Rows from block 3 of the text decoder, named by matrix and row number. Rows with one number belong to one neuron. Each number is 128 + 24 x the weight over the matrix's rms, rounded and kept within 0 to 255. All counts start at 0.
# gate: MLP gate (decoder.blocks.3.mlp.gate.weight, 256x128), inputs 0-127
# fc1: MLP up (decoder.blocks.3.mlp.fc1.weight, 256x128), inputs 0-127
# fc2: MLP down (decoder.blocks.3.mlp.fc2.weight, 128x256, transposed), outputs 0-127
gate.77 [157  96 177 157 116 105 140 132 173 136 148 121 125  99 111 142 149 146  95 115 117 115 127 116 156 130  92 116 149 109 133 160 103 160  91 142 166  88 119 169 157  89 151 117 148 150 188 122  95 131 139 129 116 112 102 141 150 105 110 131 100 116 109 126 115 154  87 165 111 108 168  99  97 141 140 101 157 150 160 114 129 119 161  83 107  83 143 129 120 134  96 122 112 118 121 129 122 120 139 178  99 118 129 125 136 168 132  83  84 113 161 134 115 108 168 123 107 148 156  94 116 119 158 113 168 131 150 156]
gate.78 [129 154 113 118 161 108  96 110 135 105 135 111 141 132 113  96 128 153 116 134 129  92 138 134 114 116 138 121 142 134 104 130 107 120  98 101 149 148 122 157 129 139 141 146 147 149 125 119 105  83 117 135 109 114 128 175 125 146 105 149 110 141 154 129 125 132 120 167 107 114 144  99 130 131 143 155 161 108 149  90 104  97 122 141 134 145 123 129 126  77 151 113 156  99 144 154 111 112  96 137 144 148 135 112 135 137 163 125 164 126 146 101 116 179 125 111 124 150 104 122 156 133 135 144 116 128 132 123]
gate.79 [128 125 130 123 112 120  73 145 134 146 106 113 107 101 126 129 128 133 172 130 137 125  98 136 110 140 113 117 150 118 124 164 121 142 145 172 129 150 124 161 126  88  95 128 110 133 121 143  95 105 133 108 134 126 142 132 120 112 146 162 130 129 126 116 125 140 108 133 107 146 112 143 157 120 109 143 110 134 143  82 159 130 140 129 123 108 154 166 129 128 126 132 124 136 124 119 162 136 126 148  91 165 113 165 122  98 132 115 103 118  97 147 121 160 126 116 105 142 116 143 120 126 151 124 135 135 120 150]
gate.80 [128 142 115 126 178 153  96 129 127  93 156 107 126 122 110 143 112 121 129 154 137  86 145 159  88 117 169  98 103 139 133 140 162 148 126 154 168 110 159 188 111  64 107 136 117 128  80 129 180 126 126 120 119 124 110 133 143 138  78 127  91 126 116 119 130 147 105 113  95 157 136 173 107 126 123 134 137 151 145 100  57 136  83  85 154 139  97 118 120  95 107 147 123 127 186 137 156 148 134 160 140 187 106 130  95 131 141 137 106 137 109 103 204 145  96 157 121 133 133 139 137  97 163 133 134 150 110 118]
gate.81 [ 89 125 165 133 156 103 135 131 178  62  97 140  88 171 105 158  87 129 151 144  95 169 143 163 130 106 118 146 117 102 116 145 109 108 125 165 171 125 185  76 118 165 100 129 157 119 122 126  48 122 114 134 134 114 116 133 137 114 116 172 146 129  94 120 198 182  82 142 108 117 129 126 163 128 140  99 102 152 140 131 125 174  65 113 105 177 115  92 114 155 119 117  93  81 119 127 141 144  87 190 125  91 115 104 154 165 111 107 162 111 147 133 176 156 141 123  86 126 147  96 129 110 188 101 160 125 122 125]
gate.82 [115 155 157 107 141 103 116 130 150 134  78 124 140 127 107 135 129 117 117 143 136 123 133 109 107 116 122 161 145 131 145 118 105  98 120 142 119 130 155 102 102 117 110  91 136 151 170 139 154 151 153 143 140 118 136 125 122 153 101 116 130 132 166 105 131 130 103  99 152 135  99 147 117 110 110 149 122 127 129 134 112 141  81 127 123 144 131 121 107 129 133 168 131 109 134 132 142 138 131 159 111 136  90 125 120 118 108 159 156 126 142 122 147 122  97 146 115 138  92 114 139 118 176 143 146 159 101 105]
gate.83 [ 88 127  88  95 108 163 124 139 138  68 102 107 140 139 121 141 107 104 144 134 118 138 142 149 154 123 115 181 136 157 124 124 121 146 139 127 155 117 122 119 109 104 147 135 139 117 138 126 134 123 118 146 126 131 120 117 136 162 102 132 129 120 139 141 130 164 113 128 127 114 148 138 131 104 133 160 151 154 122 114 122 127 101 114 148 137 123 111 143 117 111 134 158 121 114 154 133 127 146 132 102 118 139 115  88  89 149 105 128 121 104 125 143 141 102 125 118 143 142 130 149 114 147 143 151 142 137 132]
gate.84 [ 96 131 139 139 154 123 140  97 137 163  73 106 180  96 141 103 191  97 131 122 146 122 150  81 115  80 108 138 209 119 109  98 117 154  74  91 135 139 112 150 120 162 133 157 159 132 119 133  88 163 114 116 109 181 140 112  74 166 144  93 152 120 140  73 149 117 152 135 133 131 148 154  66 203 144 167 164 107 146  93 128 115 119 139 147 139 120 157  93 140  69 112 179  82 140 119 152 105  79  69 136 132  84 107 176 100 117 130 141  86 134 136 143 132 193 149 127 109 123 197 119 106 143 122 138 148 151  95]
gate.85 [127 133 121  94 123 125 151 140 101 108 117 134 140 144 128 154 113 133 138 131 136 105 126 148 136 124 100 130 119 124 107 169 138 164 160 130 128 124 119 132 114 105 134 104 129 127 114 132 133 124 105 136  95 102 114 139 139 128 131 129 137 120 132 117 118 131 108 119 126 123 140 139 150 128 137 136 145 126 128 129 135 116 110 150 127 123 137 158 128 137 123 133 132 122 125 130 146 138 136 145 132 124 112 121 128 129 136 120 107 123 111 143 142 105 128 141 123 140 119 122 139 131 116 127 130 126 115 115]
gate.86 [126 124 121 100 101 108 129 126 132 125  92 124 166 107 141 178 122  96 134 138 133  92 154 122 103 133 166 164 157 129 160 125 138 131 120  81 160 154 120 103 105 103  43 112 137 115 139 128 121 149 142 111 155  83 121 144  94 133 129 170 181 148  86  76 123 123  94 137  94 157 159 163 142 129 141 127  90 169 109 122 123 120 122 145 120 160 176 157 134 134 155 114 104  99 131 135 164 121  96 136 134 145 105 111 149 100 126 134 107 117 124 105 144 129 144 120  86 189 133 142 120 145 141 131 132 135 109 148]
gate.87 [130 115 176 151 126 140  83  74 168 165 162 130 129  89 160 138 109 147  81  82 155 137 173  94 127 137 142 112 119 119 130 149 109 115 101 143 119 137  98 104 139 141 120 121 115  96  76 196 157 135 113  67 138 118  92 114 123 109 135 136 105 140 135 145 145 159 132 113 147  80 127 161 111 129 108 135 111 129 152 132 105 117 166 149 116  88 143 111 156  84 162 127 159 147 128 115 149 141  88 137 141 131  76  99 117 148 195 118 107 125 122 143 146 146 117 160 143 147 122 130 113 167 158 129 102 143 115 139]
gate.88 [112  95 158 114 136 129 147 115 165 144 116 128 123 116 153 103 116  95 175 142 160 104 127 117 110 147 147  92 194 103 136 167 115  72 109 125 115 153 135 108 116 128 133 124 123  99 115 140  98 101 140 113 136 102 121 116 108 118 119 153 105 107 124 152 150 135 141 120 162 115 145 112 114 143 140 158 160 138 117 101 120 129 110 134 126 147 130 120 123 167 102 116 129 156 112 156 167 103 128 118  96 164 103 126 149 132 142 120 144 127 102 132 146 130 135 127 119 127 121  87 140 149 126 144 124 117 112 194]
gate.89 [129 131 118 147 126 109 178 148 136  85  70 122 123  87 109 137 152 113 150 156 112  77  82  74 176 176 102 104 107 151 139 126 150 155  80 153 117 132 113 152 104 146 137  85  77 150 147  70  96  94 165 160 124 118 117 167  79 123 136 118 190 172  71 119 145 100  78 123 138 113 127 151 126  96 167 142 127 151 134 124 114 112  99 132 159  97 104 170 111 105 113 158 141 177 127 139 129 152  79 168 144 119 130 100 137 192  99 185 164 125 162 108 168 114 173 115  93 143  84  93 176 126 153 137 124  95 149 114]
gate.90 [122 140 130 164  81  89 121 181 130 140 100 103 103 139 141 136 121  91 115 155 135 121  94  72 141 128 140 114 136 128 146 126 142 163 143 137 134 170 152 104 126 111 130 137 100 139 143 170 137 186 100  58  82 126 120 109 129 102 164 109 151  94 132 120 135 138 114  99 112 131 141 143 166 142 136  90 125  75 156 157 109 136 146  89 173 146 162 140  98 115 127  99 109 164 118 186 139  98 110 131 107 108 104  91 135 158 154 151 178 152 135 142  89 167 161 108 114 145 134 129 117 149  70  94 121 148 131 116]
gate.91 [119 127 128 177 168 117 110 164 140 121  93  84 124 123  91 161 139  95 135 121 110 133 160  90 113 144 112 128 114 116 136 107 169 102  92  99 117 130 139 133 119  98 151 115 118 144 120 121 136 118 171 117  94 131 147 134 110 161 139 128 136 148 148  87 139 116  98 137 123 112 138 115 120 108 102  76 168 131 130 130 103 121 129 139 159 175 134 149 124  81 143 119 135 193 138 131 158 146  96 120 104 144  71 116 152 118 112 138 182 127 105 138 138 116 145 100 101 119 151 182 123 155 135 141 132 102 107 176]
gate.92 [135 144 133 128 148 123 136 130 127 127 114 138 122 131 120 122 137 123 116 125 131 127 125 113 132 121 118 128 133 133 111 120 112 121 139 136 136 136 132 138 121 120 130 133 125 131 123 132 119 139 133 134 130 128 127 142 130 135 137 118 122 124 130 131 131 124 121 131 134 130 116 127 131 118 130 141 138 132 117 125 125 133 129 121 117 124 130 115 132 130 133 127 124 126 113 132 137 115 130 134 124 129 125 126 124 123 128 111 121 123 130 129 112 123 134 132 133 130 126 120 137 146 137 140 141 134 135 136]
gate.93 [157 128  92 147 100 130  97 134 134 102 115 125 104 107 143 142 122 120 119 116 166 114 101 144 138 159 127 142 163 126 131 157 142 127 145 144 129 146 131 153 167 111 120 146 124  91 125 139 141 155 152 102 118 150 100 123 135 139 109 127  82 163 126 118 127 130  96 155 116 132 137 133 118 161 118 117 105 106 149 107 105 148 126 111 110 151 145 142 113 145 116 108 113  87 110 108 118 163 125 157 125 125 128 122 120 142 138 146 116  99 161 138 121 110 138 125 157 101 119 136 115 132 173  89 100 143 155 119]
gate.94 [143 143 147 156 128 154 153 135 129 149  89 137 108 134 137 120 126 155  98 148  97 122 126 124 135 109 104 135 154 125  96 129 167 124 134 116  87 136 121 158 114  90 131 105 132 110 147 150 139  96  87 105 113 171 158 120 137 124 119  89 121 139 195 171 149 131 103 129 129  97 133 164 125 122 179 137 112  91  94  92 113 131 116 131 153 120 137  80 107 107 133 111 127 180 124 164 187 149  57 111  83 126 171  82 105 167 141 168 128  83 183 166 149 139 120  77 165 167 103 178 117  85 152 120 109 148 101 128]
fc1.77 [145 138  84 109 138 182 134 110 126 137  91 146 149 153 106 186 115 109 134 154 145 116  89 127  98 127 173  76 162 105 141 119 152 149 143 109  87 130 109 129 135 157  92 118 115 127  95 144 145 141 134 108 113 119 168 147 144 119 170 114 153 121 160 172 138 119 127 116  70 185  83 100 128 101 143 150 156 107 109 134 109 148  68 118 166 142 134 130  92 140 131 124 128 129  90 100 127 124 135 103 107 172 165 110 135 148 146 144 118 155 157 100  95 132 127 126 119 190 124 162 127  99 145 106 146 141 122 133]
fc1.78 [ 91 139 131 132  98 157 171 104 110 113 134 160 107 139 127 124 169 110 152 114 107 160 132 130 121 114 119 128 125 149 121 131 114 113 108 124 123 108 108 121 109 113 137 102 126  96 158 123 153 167 159 118 105 151 125 150 116 125 168 105 121 123  93 144 165 101 113 151 134 160 143 132 150 151 108 113 116 130 111 149 161 123 129 118  85 107 100 112 118 103 108 151 113 158 139 103 146 150 140 113 117 104 151 159 116 108 112 156 142 139 122 105 151 101  87 166 125  73 162 117 125 123 160 155 132 140 153 125]
fc1.79 [147 120  92 150 160 132 133 138  99 111 109 122 150  99 115 141 127 130 105 111 133 139 123 129 153 142 151 140 105 130 105 106 129 139 116 129 125  81 147 127 115 136 151 119 127 136 145  80 144 137 131 128 127 110 124  93 132 142 105 126 105 155 104 135 121 108 127 120 141 140 143 121 107 123 182 134 135 109 102 140 115 132 128 130 136 135 141 106 147 139 137 153 115 132 106  95 114 124 101 139 130 103 122 123 165 144 135 144 141 121 148 147 137 137 131 143 156 145 146 167 136 124 123 136 136 104 129 103]
fc1.80 [142 149 143 141 157 189  93 112 128 113 140  98 110 112 140 156  94 127  99 155 152 127 106 120 120 151 163 134 130 122  97 173 109 160 102 114 160 110 143 135 104 127 141 147 154 138 119 104 156 153 203  92 135 123 146 153 121 148 105 148 120 138 134 133 122 130 101 131  99 147  92 177 108 102 122 100  85 149 138  77  75 135  91  99 118 123 135 121 121 177 122 117 114 146 149 153 169 133  83 161 122 146 106 148  66  92 158 126  68 129  87 123 148 154  83 103 136  90 148 140 164  86 153 123 138 147 125 145]
fc1.81 [154 149  92 132 115  94 112 155 173 147 132  86  95 147 151 156 121 108 140  90  95 166 150  94 170 121 131 138 108 148 126 185 158 125 148 148 127  89 121 105 129 131 151 184 125 138 137 132 115 157 154  96 134 120 144  89 121 129 159 107 117 143 146 111  88 151 107  74 164 122 129  99 144 168 119 137 111  81 106  74 137 128 191 100 117  72  86 104 121 129 125 110 131 175 128 163 113 194 127 125 114 197 116 176 132 106 151 205  73  94 115 148  80 139  86 117  77 103 136 118  95 194 131 132 111 161 130 138]
fc1.82 [118 124 124 124 109 138 140 122 119 131 141 169 131 141 107 123 131 145 140 140 129 143 117 155 116 121 124 115 133 127 109 157 160 167 145 100 144 114 113 128 146 109 117 163 139 126 102 140  97 127 124 123 106 125 144 138 155 111 140 141 113 121  97 154 124 126 148 138 114 141 163 121 158 118 152 104 133 135 133 123 144 144 132 105 116 106 119 121 144 141 100  99  99 135 121  97 122 107 115  97 125 123 164 105 119 130 159 128 117 125 148 110 115 113 171 105 185 120 145 160 115 141  69 131 134 117 138 130]
fc1.83 [113 102  80 123 129 133 155 145 135  97 112 146 161 129 105 128 132 139  87 138 142 132 124 138 136 140 111 179  92 132 126 136  84 139 125 140 158 119 134 142 111 137 188 119 145 154 124  94 117 119 116  99 115 159 120 116 131 132  89 170 162 123 125 114 128 125 115  97 152 161 136 140 206 127 139 122 136 112 133 146 136 129 112 112 127 120  98 101 101  97 127 128 133 108 135 136 104 114 140 141  87 125 122 127 127 134 103 125 138 125 149 156 142 116 120 133 117 136 113 121 132 112 142  99 150 131 148 134]
fc1.84 [124 100 108 173 152 107 144 133 135 169 104 126 149  67 115 146 158 109 129 165 114 156 155  73 112 107 109 112 214 143 152  89  95 157 124 127 157 109 157 171 100 168 167 155 134  91  45 126 119 152 183 116 129  90 131 113  88 177 115 107 139 129 105 110 103 123 124 136 107 139 119 181 130 171 177 134 112 103 122 118 126 101 141 111 175 140 137 132  89 127 140 139 132 110 131 122 127  82 132  74 138 138  98 122 243 118 110 150 156 124 138  92 136  92 115 136 141 101 101 155 120 132 120 113 130 135 130  88]
fc1.85 [124 144 139 134  92 128 106 181 129 129 131 129 164 129 140 141 127 110 118 132 125 113 118 143 129 101 134 137 122 121 129 119 133 122 113 107 147 113 153 140 131 118 118 132 109 140 118 107 119 131 123  99 141 134 138 113 118 142 123 150 136 109 117 149 138 118 120 109 104 150 118 146 123 143 119 116 129 165 115 138 124 117 116 140 153 127 145 163 117 120 119 127 139 163 144 113 127 117 113 158 139 139 133 141 111  88 125 139 135 112 142 127 172 154 116 125 130 113 144 138 148  79 121 135 105 119 121 134]
fc1.86 [ 75 153 131 117 160 180 132 145 120 125 135 121 105  99 132 146 175 161 115 165 122 121 130 150 156  93 108 141 113 141 113 117 105  88 159 200 119 121 114 113 119 138  95 165 154 113 132 103 160 154 136 160 118 164 115  92 169 120  87 111  97 116 145 140 118  81 129 146 126 106 105 165  80 135 123 168 114 115 132 132 118  89 110 133 105 143  94 128 136 126 139 146 139 144 145 124 116 165 185  95 135  98 138 157  73 164 162 113 142 108 117  72 105 106  92 141 135 149 145 129  85 131 145 114 137 176 117 136]
fc1.87 [127 153  57 147 111 117 142 185 145 152  85  98 141 170 132 118 135 102 155  90 108 108 117 131 135  83 110 158 127 112 150  98 156 144 151 145 150 151 105 158 133 132 126 130 116 133 111 104  81 144 125 165  97 171 149 141 125 135 147 111 189  89 120 144 168 134 135  97 117 161 136  98 155 111 125 143 108 145  80 103 128 109 114  91 138 126  92 101 104 114 130 151 129 127 120 112 119  72 177 174 106 129 171 152 193 161 152  97 139 120 102 153 127 128 149 130 106 105 151 111 162 129  79 103 121 130 105 140]
fc1.88 [147 120 127 123 131 139 142 133 149 145 149 111 136 102 109 153 133 130  93 128  99 145 123 148 158 152 148 143 124 140 122 118 125 122 103 129 164 145 105 143 137 107 149 113 113 146 135 120 121  92  87 125 122 133 145 125 131 143 122 124 145 126 139 136 136 129 138 129  84 138 156  99 113 160 153 117  88 159 145 136 113 148 142 125 125 132 106 141 141 123  97 114 134 146 125  99 117 119 111  89 106 133 141 166 121  75 127 118 140 132 123 112 150 107 160 117 141  78 147 129 129 121 100 111 171 129 115 117]
fc1.89 [138 138 106 111 139 149 141 153  81 108  31 109 124  86 123 172 196 116 140 125 105 104  74 112 161 147 113 129  72 125 127 140 137 164  98 155 143 180 143 130 104 123 101 106 130 155 141  56 113  59 166 184  93 103 142 141 132 184 121 113 143 209  89 139  93 144  85  98 167 100 114 123 144 142 129 142 101 170  89 148 114 101 107 134 153 119 118 115 149 174 132 167 125 163 135 157 115 156 100 124 152  98 133 128 152 177  94 111 126 158 175 104 184 138 126 117 148 113 113 146 167  79 113 132 100  43 123 108]
fc1.90 [106  88 116 132  84 129 118 123  93  88 132 126 146 107 130 149 127 114 123 149 124 135 159 133 117 161 139 114 110  89 138 159 165 109  72 147 158 100 142 134 159 135 143 206 125 124 110 114 126  99 139 137 122 137  98 136 133 178  93 120  72 159  85 139 138 151 126  93  84 163 133 138 131 105 147 161 146 165 130 103 143 128 123 165 123 120  63 127 172  79 183 133 204 109 123  94 117 146 114 204 183 164 140 109 101 167 145  92  85 152  98 132 136 100 118 145 156 154 125 108 103 147 122 151 128  99 104 104]
fc1.91 [131  96  81  92  81 142 169 141 119 115  96 143 164 128 185 100 183 139 115 119 152 141 125 175 138 117 129  97 119 182 110 163 131 114 117 118 125 101 115 115 101 134  97 150 125 116  93 147 148 149 161 102 110 140 113 100 142 145 119 132 159 136 153 111 107 128 148 161 144 114 133 121 143 142 134 155 115 109 113 118 143 131 126 112  98 118 159 160 166 118 119 125 122  98 143 117 116  95 146 136 114 144 101 148 123 121 146 116 107 129 127  87 165 141 138 150 185 154 106 109 131  85 126 142 156  98 108 115]
fc1.92 [106 129 127 127 127 136 129 122 133 120 124 125 126 124 118 121 124 128 139 121 133 131 119 132 136 119 148 119 135 136 132 116 129 130 135 129 139 120 123 135 135 130 119 133 119 141 130 126 119 126 131 132 124 123 129 123 137 127 136 114 131 131 128 131 130 140 131 133 136 135 136 119 118 112 128 131 129 136 119 130 126 137 131 132 136 114 116 115 139 134 133 109 132 128 124 121 124 128 121 127 122 138 137 120 128 140 120 123 147 126 138 125 133 131 122 122 131 138 127 123 126 148 129 142 142 123 117 125]
fc1.93 [126 134 109 110 156  95 136 110 116 129 121 127 143 128 102 107 103 133 136 144 105 126 134 110 108 119 129 117 107 160 141 110 112 151 128  91 133 111 147 143 101 131 125 141 161 149 125 101 126  97 113 129 129 105 177 149  96 116 155 149 119 107 144 144 130 112 115 123 119 161 144 140 143 113 126 137 160 129 130 134 163 103  90 142 133 127 122 150 130 106 151 144 158 151  97 148 126 152 132 140 142 115 123 148 157 115 106 155 128 125 109 134 109 115 151 120 108 179 111 120 134 143  86 151 133 124 115 134]
fc1.94 [195 186 134 133 169 123 129 170 134 120 147 151 128 134 107 155 171  91 130 151 168 141 128 136 119  85 110 141  84 126 117 137 128 165  68 102 139 125 106 163  92  91 116 149 129 122 167 115  89 130 113 139  97 105 102 104 113 114 118 134 105  68 105 119 157  89  66 133 138 108 104 140 138  89 145 138 164 219 157 166 133 103 188 106 144 125 103 155 114 184 122 143 183 153 117 105 120 102 147 128 210 103 154 132 117 185 135 124 117 106 153 103  70 147  94 156 177  74  95  77 107 131 111 103 126  64 121 137]
fc2.77 [143 106 117 109  93 122 121 140 134  92 128 117 113  99 140 120 133 118 161 138 163 116 128  92 154  73 204 121 131 173  92 111 121 122 115 121 129 138 106 113 124 100 143 136 135 138 131 107 128 109 152 175 101 147 158 142 128 140 118 117 138 111 158 146 114  65 110 107 153 117 115 138 141 123 136 126 135 156 104  94 169 140 101 116 112 151  99 137 114 147 113 124 120 134 138 130 106 135  86 125 140 135  88  88 109 143 146 158 109 143 104 134 136 104 128 146 151 185 160 159 148 138 114 159 139 135 168 139]
fc2.78 [142 190 140 156 166 107 160 114 105 101 129 166 122 115 178 123 130 110 111 151  96 100 137 183  98 155 111 146 110 109 103 134  90 125 122 106 116 148 115 127 120 141 150 136 104 108 163 176 124 179 120 130  99 164 135 119 107 103 153 142 114 136 108 106 113 141 114 115 129 133 164 131 143 143 122 142 143 171 153 148 140 132 102  92 115 144 106 147 125 114 110  98 129 145 127 176  79 139 142 152 123 118 132 142 157 119 151 139 155 118 160 176 118 125 140 159  83  84 146 153 172 113 156 116 121 148  61  90]
fc2.79 [124 107 118 105 121 116 107 116 105 105 120 118 143 124 119 108 135 122 110 113 112 107 127 149  92 191 107 135 125 153 127 118 146 176 132 123 125 141 152 121 138 128  95 164 122 131 102 124 140 141 109 154 117 132 116 135 131 125 121 133 121 134 131  95 107 130 129 164 118 136 134 122 137 107 129 131 156 107 133 152 140 117 168 117 112 137 123 160 150  92 123  98 130 143 159 128 158 133 111 120 105 137 144 124 112 156 157 127 146 134 139 145 112 102  88 149 155 130 124 105 127 140 148 119  96 147 112 120]
fc2.80 [ 95 104 119 128 108 149 135 106 107 141  96 114 145 140 109  90 108 109 121 137 121 168 126 134 112 135  82 128 107 115 142 146 157  86 150 132 162 108 131 146  78 101 101 117 113 176 127 140 105 125 148  87 109 140 110 150 121 144 129 131 109 124 120 120 148 125 137 128 104  91 132 144 125 136 172 109 134 122 119 122 115 114 136 120 141 109 173 111 112 127 134 112 126 126 161 176 160 140 162 214 129 114 158 121 119 152 112 141  85 108  85 168 145 154  97 108 129 118 142 142 123 107 133 138 119 134 127 119]
fc2.81 [ 57 124 131 137 131  98  83  89 155 130 109 131  75 100 137 145  94 141 167 114  77 141 122 112 125 122 138 178 171 143 151 159 176  95  96 113 139 116 112 151 132 158 104 148 106 120 113 107 131 162 158 145 136 169 131  66 170 158 165 218 105 115 170 125  93 123 124  96 133 107  80 120  98 150 140 128 123 128 141 136 165 141 150  81 104 123 111  67  99 152 156 134 105 121 151 110 135 177 155 105 114 143 164 114 163 139 132 108 144 141 145 137 135 131 157 120 103 139 136  89 104 138 135 104 101 149 117 106]
fc2.82 [117 131  66 116 149  99 130 114 116 118 164  91  93 123 113 141 101 114 148 157  82 140 112 148 108 147 125 112 119 129 116 161 131 142 144 118 118 135 103 171 138 101 140 161 143 133  90 110 127 132 135  94 145 137 155 126 137 152 158 106 113 149 135 117 135 138 122 143 121 145 150 114 170 107 124 109 155 100 120  95 170 107 184 154 165 134 105 133 128 151 135 102 105 111 139 115 155 160 128 152 109  95 145 118 138 104 161 132 118 125 120 154 126 119  81 129 137 101  90 148 114 110  79 125 152  92 158  95]
fc2.83 [130 140  96 114 133 112 150 120 123  81 102 113 133 147  97 124 116 136 114 113 144  92 117 125 130 163 131 148  88 104 123 126  98 153  94 103 194 134 151 161 131  89 150 111 151 150  85 105 102 135 147 103 121  95 131 129 114 143  84 137 150 154 121 124 117 133 144 121 127 169 137 124 181 129 162 145 114  89 123 108 102 104 103 130 154 149 124  97 146 125 107 102 125 123 107 138 125 124 100 172 109 155 120 137 102 124 146 111 135 153 137 135 155 111 120 127 154 138 137 120 118 124  91 127 145 126 113  96]
fc2.84 [108  74 124 120 108 119 113  69 106 167 141 127 114 130 121 101 143 126 121 163 127 115 109 145 151  94 134 146  85 158 142 123 157 133 160 151 101 110 146 125 155 123 117  27 125 122 100 136 127 105 143 144 107  94 161 136 145 167 134 117  91 173 136 100 114 190 143  92 136 148 131 118 122 107  96 116 141 126 138 122 136  38 136 154 155 165 132  99  93 119 143 132 148  75 149  73 101 127 151 134 162 118 151 141 121 156 119 161 132 165  99  55 143 121  98 124 121 131 118 108 149 176  86 135 141 180 123 144]
fc2.85 [177 124 113 116 125 145 116 113 132 131 142  92 133 126 138 136 127 129 137 117 121 164 139 124 106 114 114 141 127 132 122  88 137 140 151 147 136 125 123 122 128 117 142 109 122 138 113 108 160 135 126 124 149 162 118 108 133 127 133 144 134 128 124 136 146 124 138 125 110 129 112 120 112 150 105 127 136 153 135 133 135 132 104 138 156 112 123 153 131 138 137  93 147 124 116 110 133  99 122 142 132 134 117 138 106  92 128 104 125 120 158 127 113 131 131 104 122 120 145 141 115  87 122 119 151 150 127 128]
fc2.86 [149 137 172 114 187 140 141 135  92 117  78 147  71 119 143 155 148 134 113 124 150  94 135 119 111  71 122 134 134 117 143 126 130 135 110 179  85 155 136 101 130 166 104 130 133 132 142 129 139 150 121 100 172 156 138  95 157 139 111 130 118 116 141 129  93 105 127 128 107 121  90 113  92 103 135 119  92 145 172  72 153 125 122 116 163 142 111 131  89 143 122 171 174 155  98 110 127 157 139 140  79 108 172 152 106 123 122 155 112 139 124 128 111 134  91 130 102 148 134 149 114 136 134 121 114 151 143 133]
fc2.87 [131 146 134 148 102 128 127 190 135 185  79 100 165 142 101 113 120 161 147  85 126 134 115 136 134  81 127 120 135 101 122 153 155 162 127 127 186 166 134 170 135 145 160 125 144  93  98 146 128 112 100 179 128 120 109 120  92 130 100 150 150 168 137 121 173 146 133  79 124 176 154 117 105 124 134 158 130 139 118  83 135  99 116 164 147  93  86  97  94  97 124 123 142 149 130 111 161  92 129 147 126 166 136 167 164 116  69 132 107 107 131 169 116 175 158 129 190 154 139 121 144 125 125 119  72 138 132 166]
fc2.88 [128 114 104 139 104 145 131 122 148 132 169 101 134 130 143 102 142 157 120 135 115 155 127 146 113 137 119 131 163 100 111 132 129 121 156 124 124 117 122 125 148 122 127 142 116 112 132 149 152 104 132 129 134 116 147 145 141 132 144 112 146 124 135 126 126 172 127 148 106 163 142 128 112 138 121 144 131 144 148  86 138 147 121 133 112 172 154 134  97 127 135 149 100 126 115 118 133 122 117 119 106 117 128 131 127 102 101 140 135 107 146 125 159 127 172 120 153 135 124  87  95 138 130 193 138 102  93 145]
fc2.89 [103 139  95  97 152 133 115 119 111 132  65 118 143  95 139 125 173  96 165 106 145 142 139 121 121 151 101 121  91 209 150 121 211 117  83 125  95 139 136 120  97 112 174  94 171 139 151 172  99 139 123 127 137 183 154 143 151 178  55 183 141 117 101 113  56 124 150 106 121 108 128 172 102 166  80  95  86 175 140 143 132 159 138  86 162 106  95 158 151 156 128  99  77 120 147 114  65 131 149 107 155 125 158 111 117 133 125 101 118 102 188  88 142 133 121  97 151 126  86 117 155 141 109 148  97 109 125 101]
fc2.90 [123 104 147 104  92 121 128 115 124 161  89 126 102  94 102  97 116 160 135 156 144 177 165 176 131 144 156 138 148 114 150 143 164  96 116 106 132 136 129 142  89 161 126  97  84  61 127 119 101 156 151 145 166 136 101 133 145 117  96 178  60 131 110 112 108 169 120 126  93 158 182  92 144 149 152 107 122 142 140 119 108 128  84 159 104 114 126 110 111 133 146 102 175 116 149 116 146 143 113 162 136 151 107 109 191 128 112 118  77 144 106 114 128 126  66 147 117 135 116 141 115 149 145  94 155 122 134 124]
fc2.91 [200 121 131 134 141 147 115 113 142  73  77 134 121 133 133 161 110 154 108 125 106 159  91 159 107 109 136  96 141 110  88 135 140 174 103 147 119  70 151 151 106 121  96 175 117 167 142 129 140 130 152 146  84  95 115  96 111 132 113 131 156 157 117 154 109 126 126 132 128 119 119 132 122 116 105 112 163 137 151 159 157 126 127 153 130 139 123 113 163  65  66 112 119 163 150 158 135 118 117 113 114 102 130 178 112 154 121 126 142 132 140 118 131 146 176 130  97  29  81  74 134 141 160 152 114 168  85 117]
fc2.92 [129 132 117 127 113 135 135 130 119 134 122 138 139 122 125 125 125 127 131 125 134 135 134 124 122 120 114 140 142 132 131 131 119 117 133 125 142 125 120 129 137 112 126 132 126 135 126 133 122 132 134 117 120 127 140 124 122 119 129 110 129 125 137 139 131 129 120 133 142 123 127 128 125 125 135 133 124 141 133 135 130 131 130 133 125 121 134 128 142 127 129 123 134 126 126 131 135 123 126 127 119 127 127 135 131 129 134 133 129 131 138 116 126 130 121 128 122 132 132 126 130 137 119 129 134 136 130 129]
fc2.93 [140 126 110 118 124 144 163  86 126 129 137 119 160 135 127 115 109 133 141 143 129 105  96 115 151 126 106 129  90 147 159 114 101  93 146 103 146 116 142 144  98 144 138 151 136 124 144 112  88 123 116 131 159 136 115 117 103 121 136 144 169 177 110 134 121 153 156 124 120 139 113 138 140 121 117 137 167 121 127 151 114  92 160 137 108 150 105 120 117 120 142 140 120 117 126 122 158 128 120 100 128 119 147  70 133 127 135 138 135 130 117  94 103 149 146 126 129 156 131 145 141 127 114 120 108  87 119 139]
fc2.94 [ 96 143  75 129  87 131 100 120 147 116 139 118 160  87 148 153 127 120 132 137 148  98 149 172 109 145 131 134  88 147 113 125 130 152 108 112 169 126 172 163  84 128  89 165  84 107 150 140 114 117  96 133 133 150 116  71 113 154 113 157 108  73 121 165 117 140 125 174  93 166 132 101  89 116 129 112 138 184 165 148 142  75 111 100 178 133 115 135  88 157 155 150 148 131 146 152 117 128 108 149 175 148 158 143 109 105 170 109 108 141 149 135  97 141  52  98 108  93 159  51 119 100 138 115 135  90  95 134]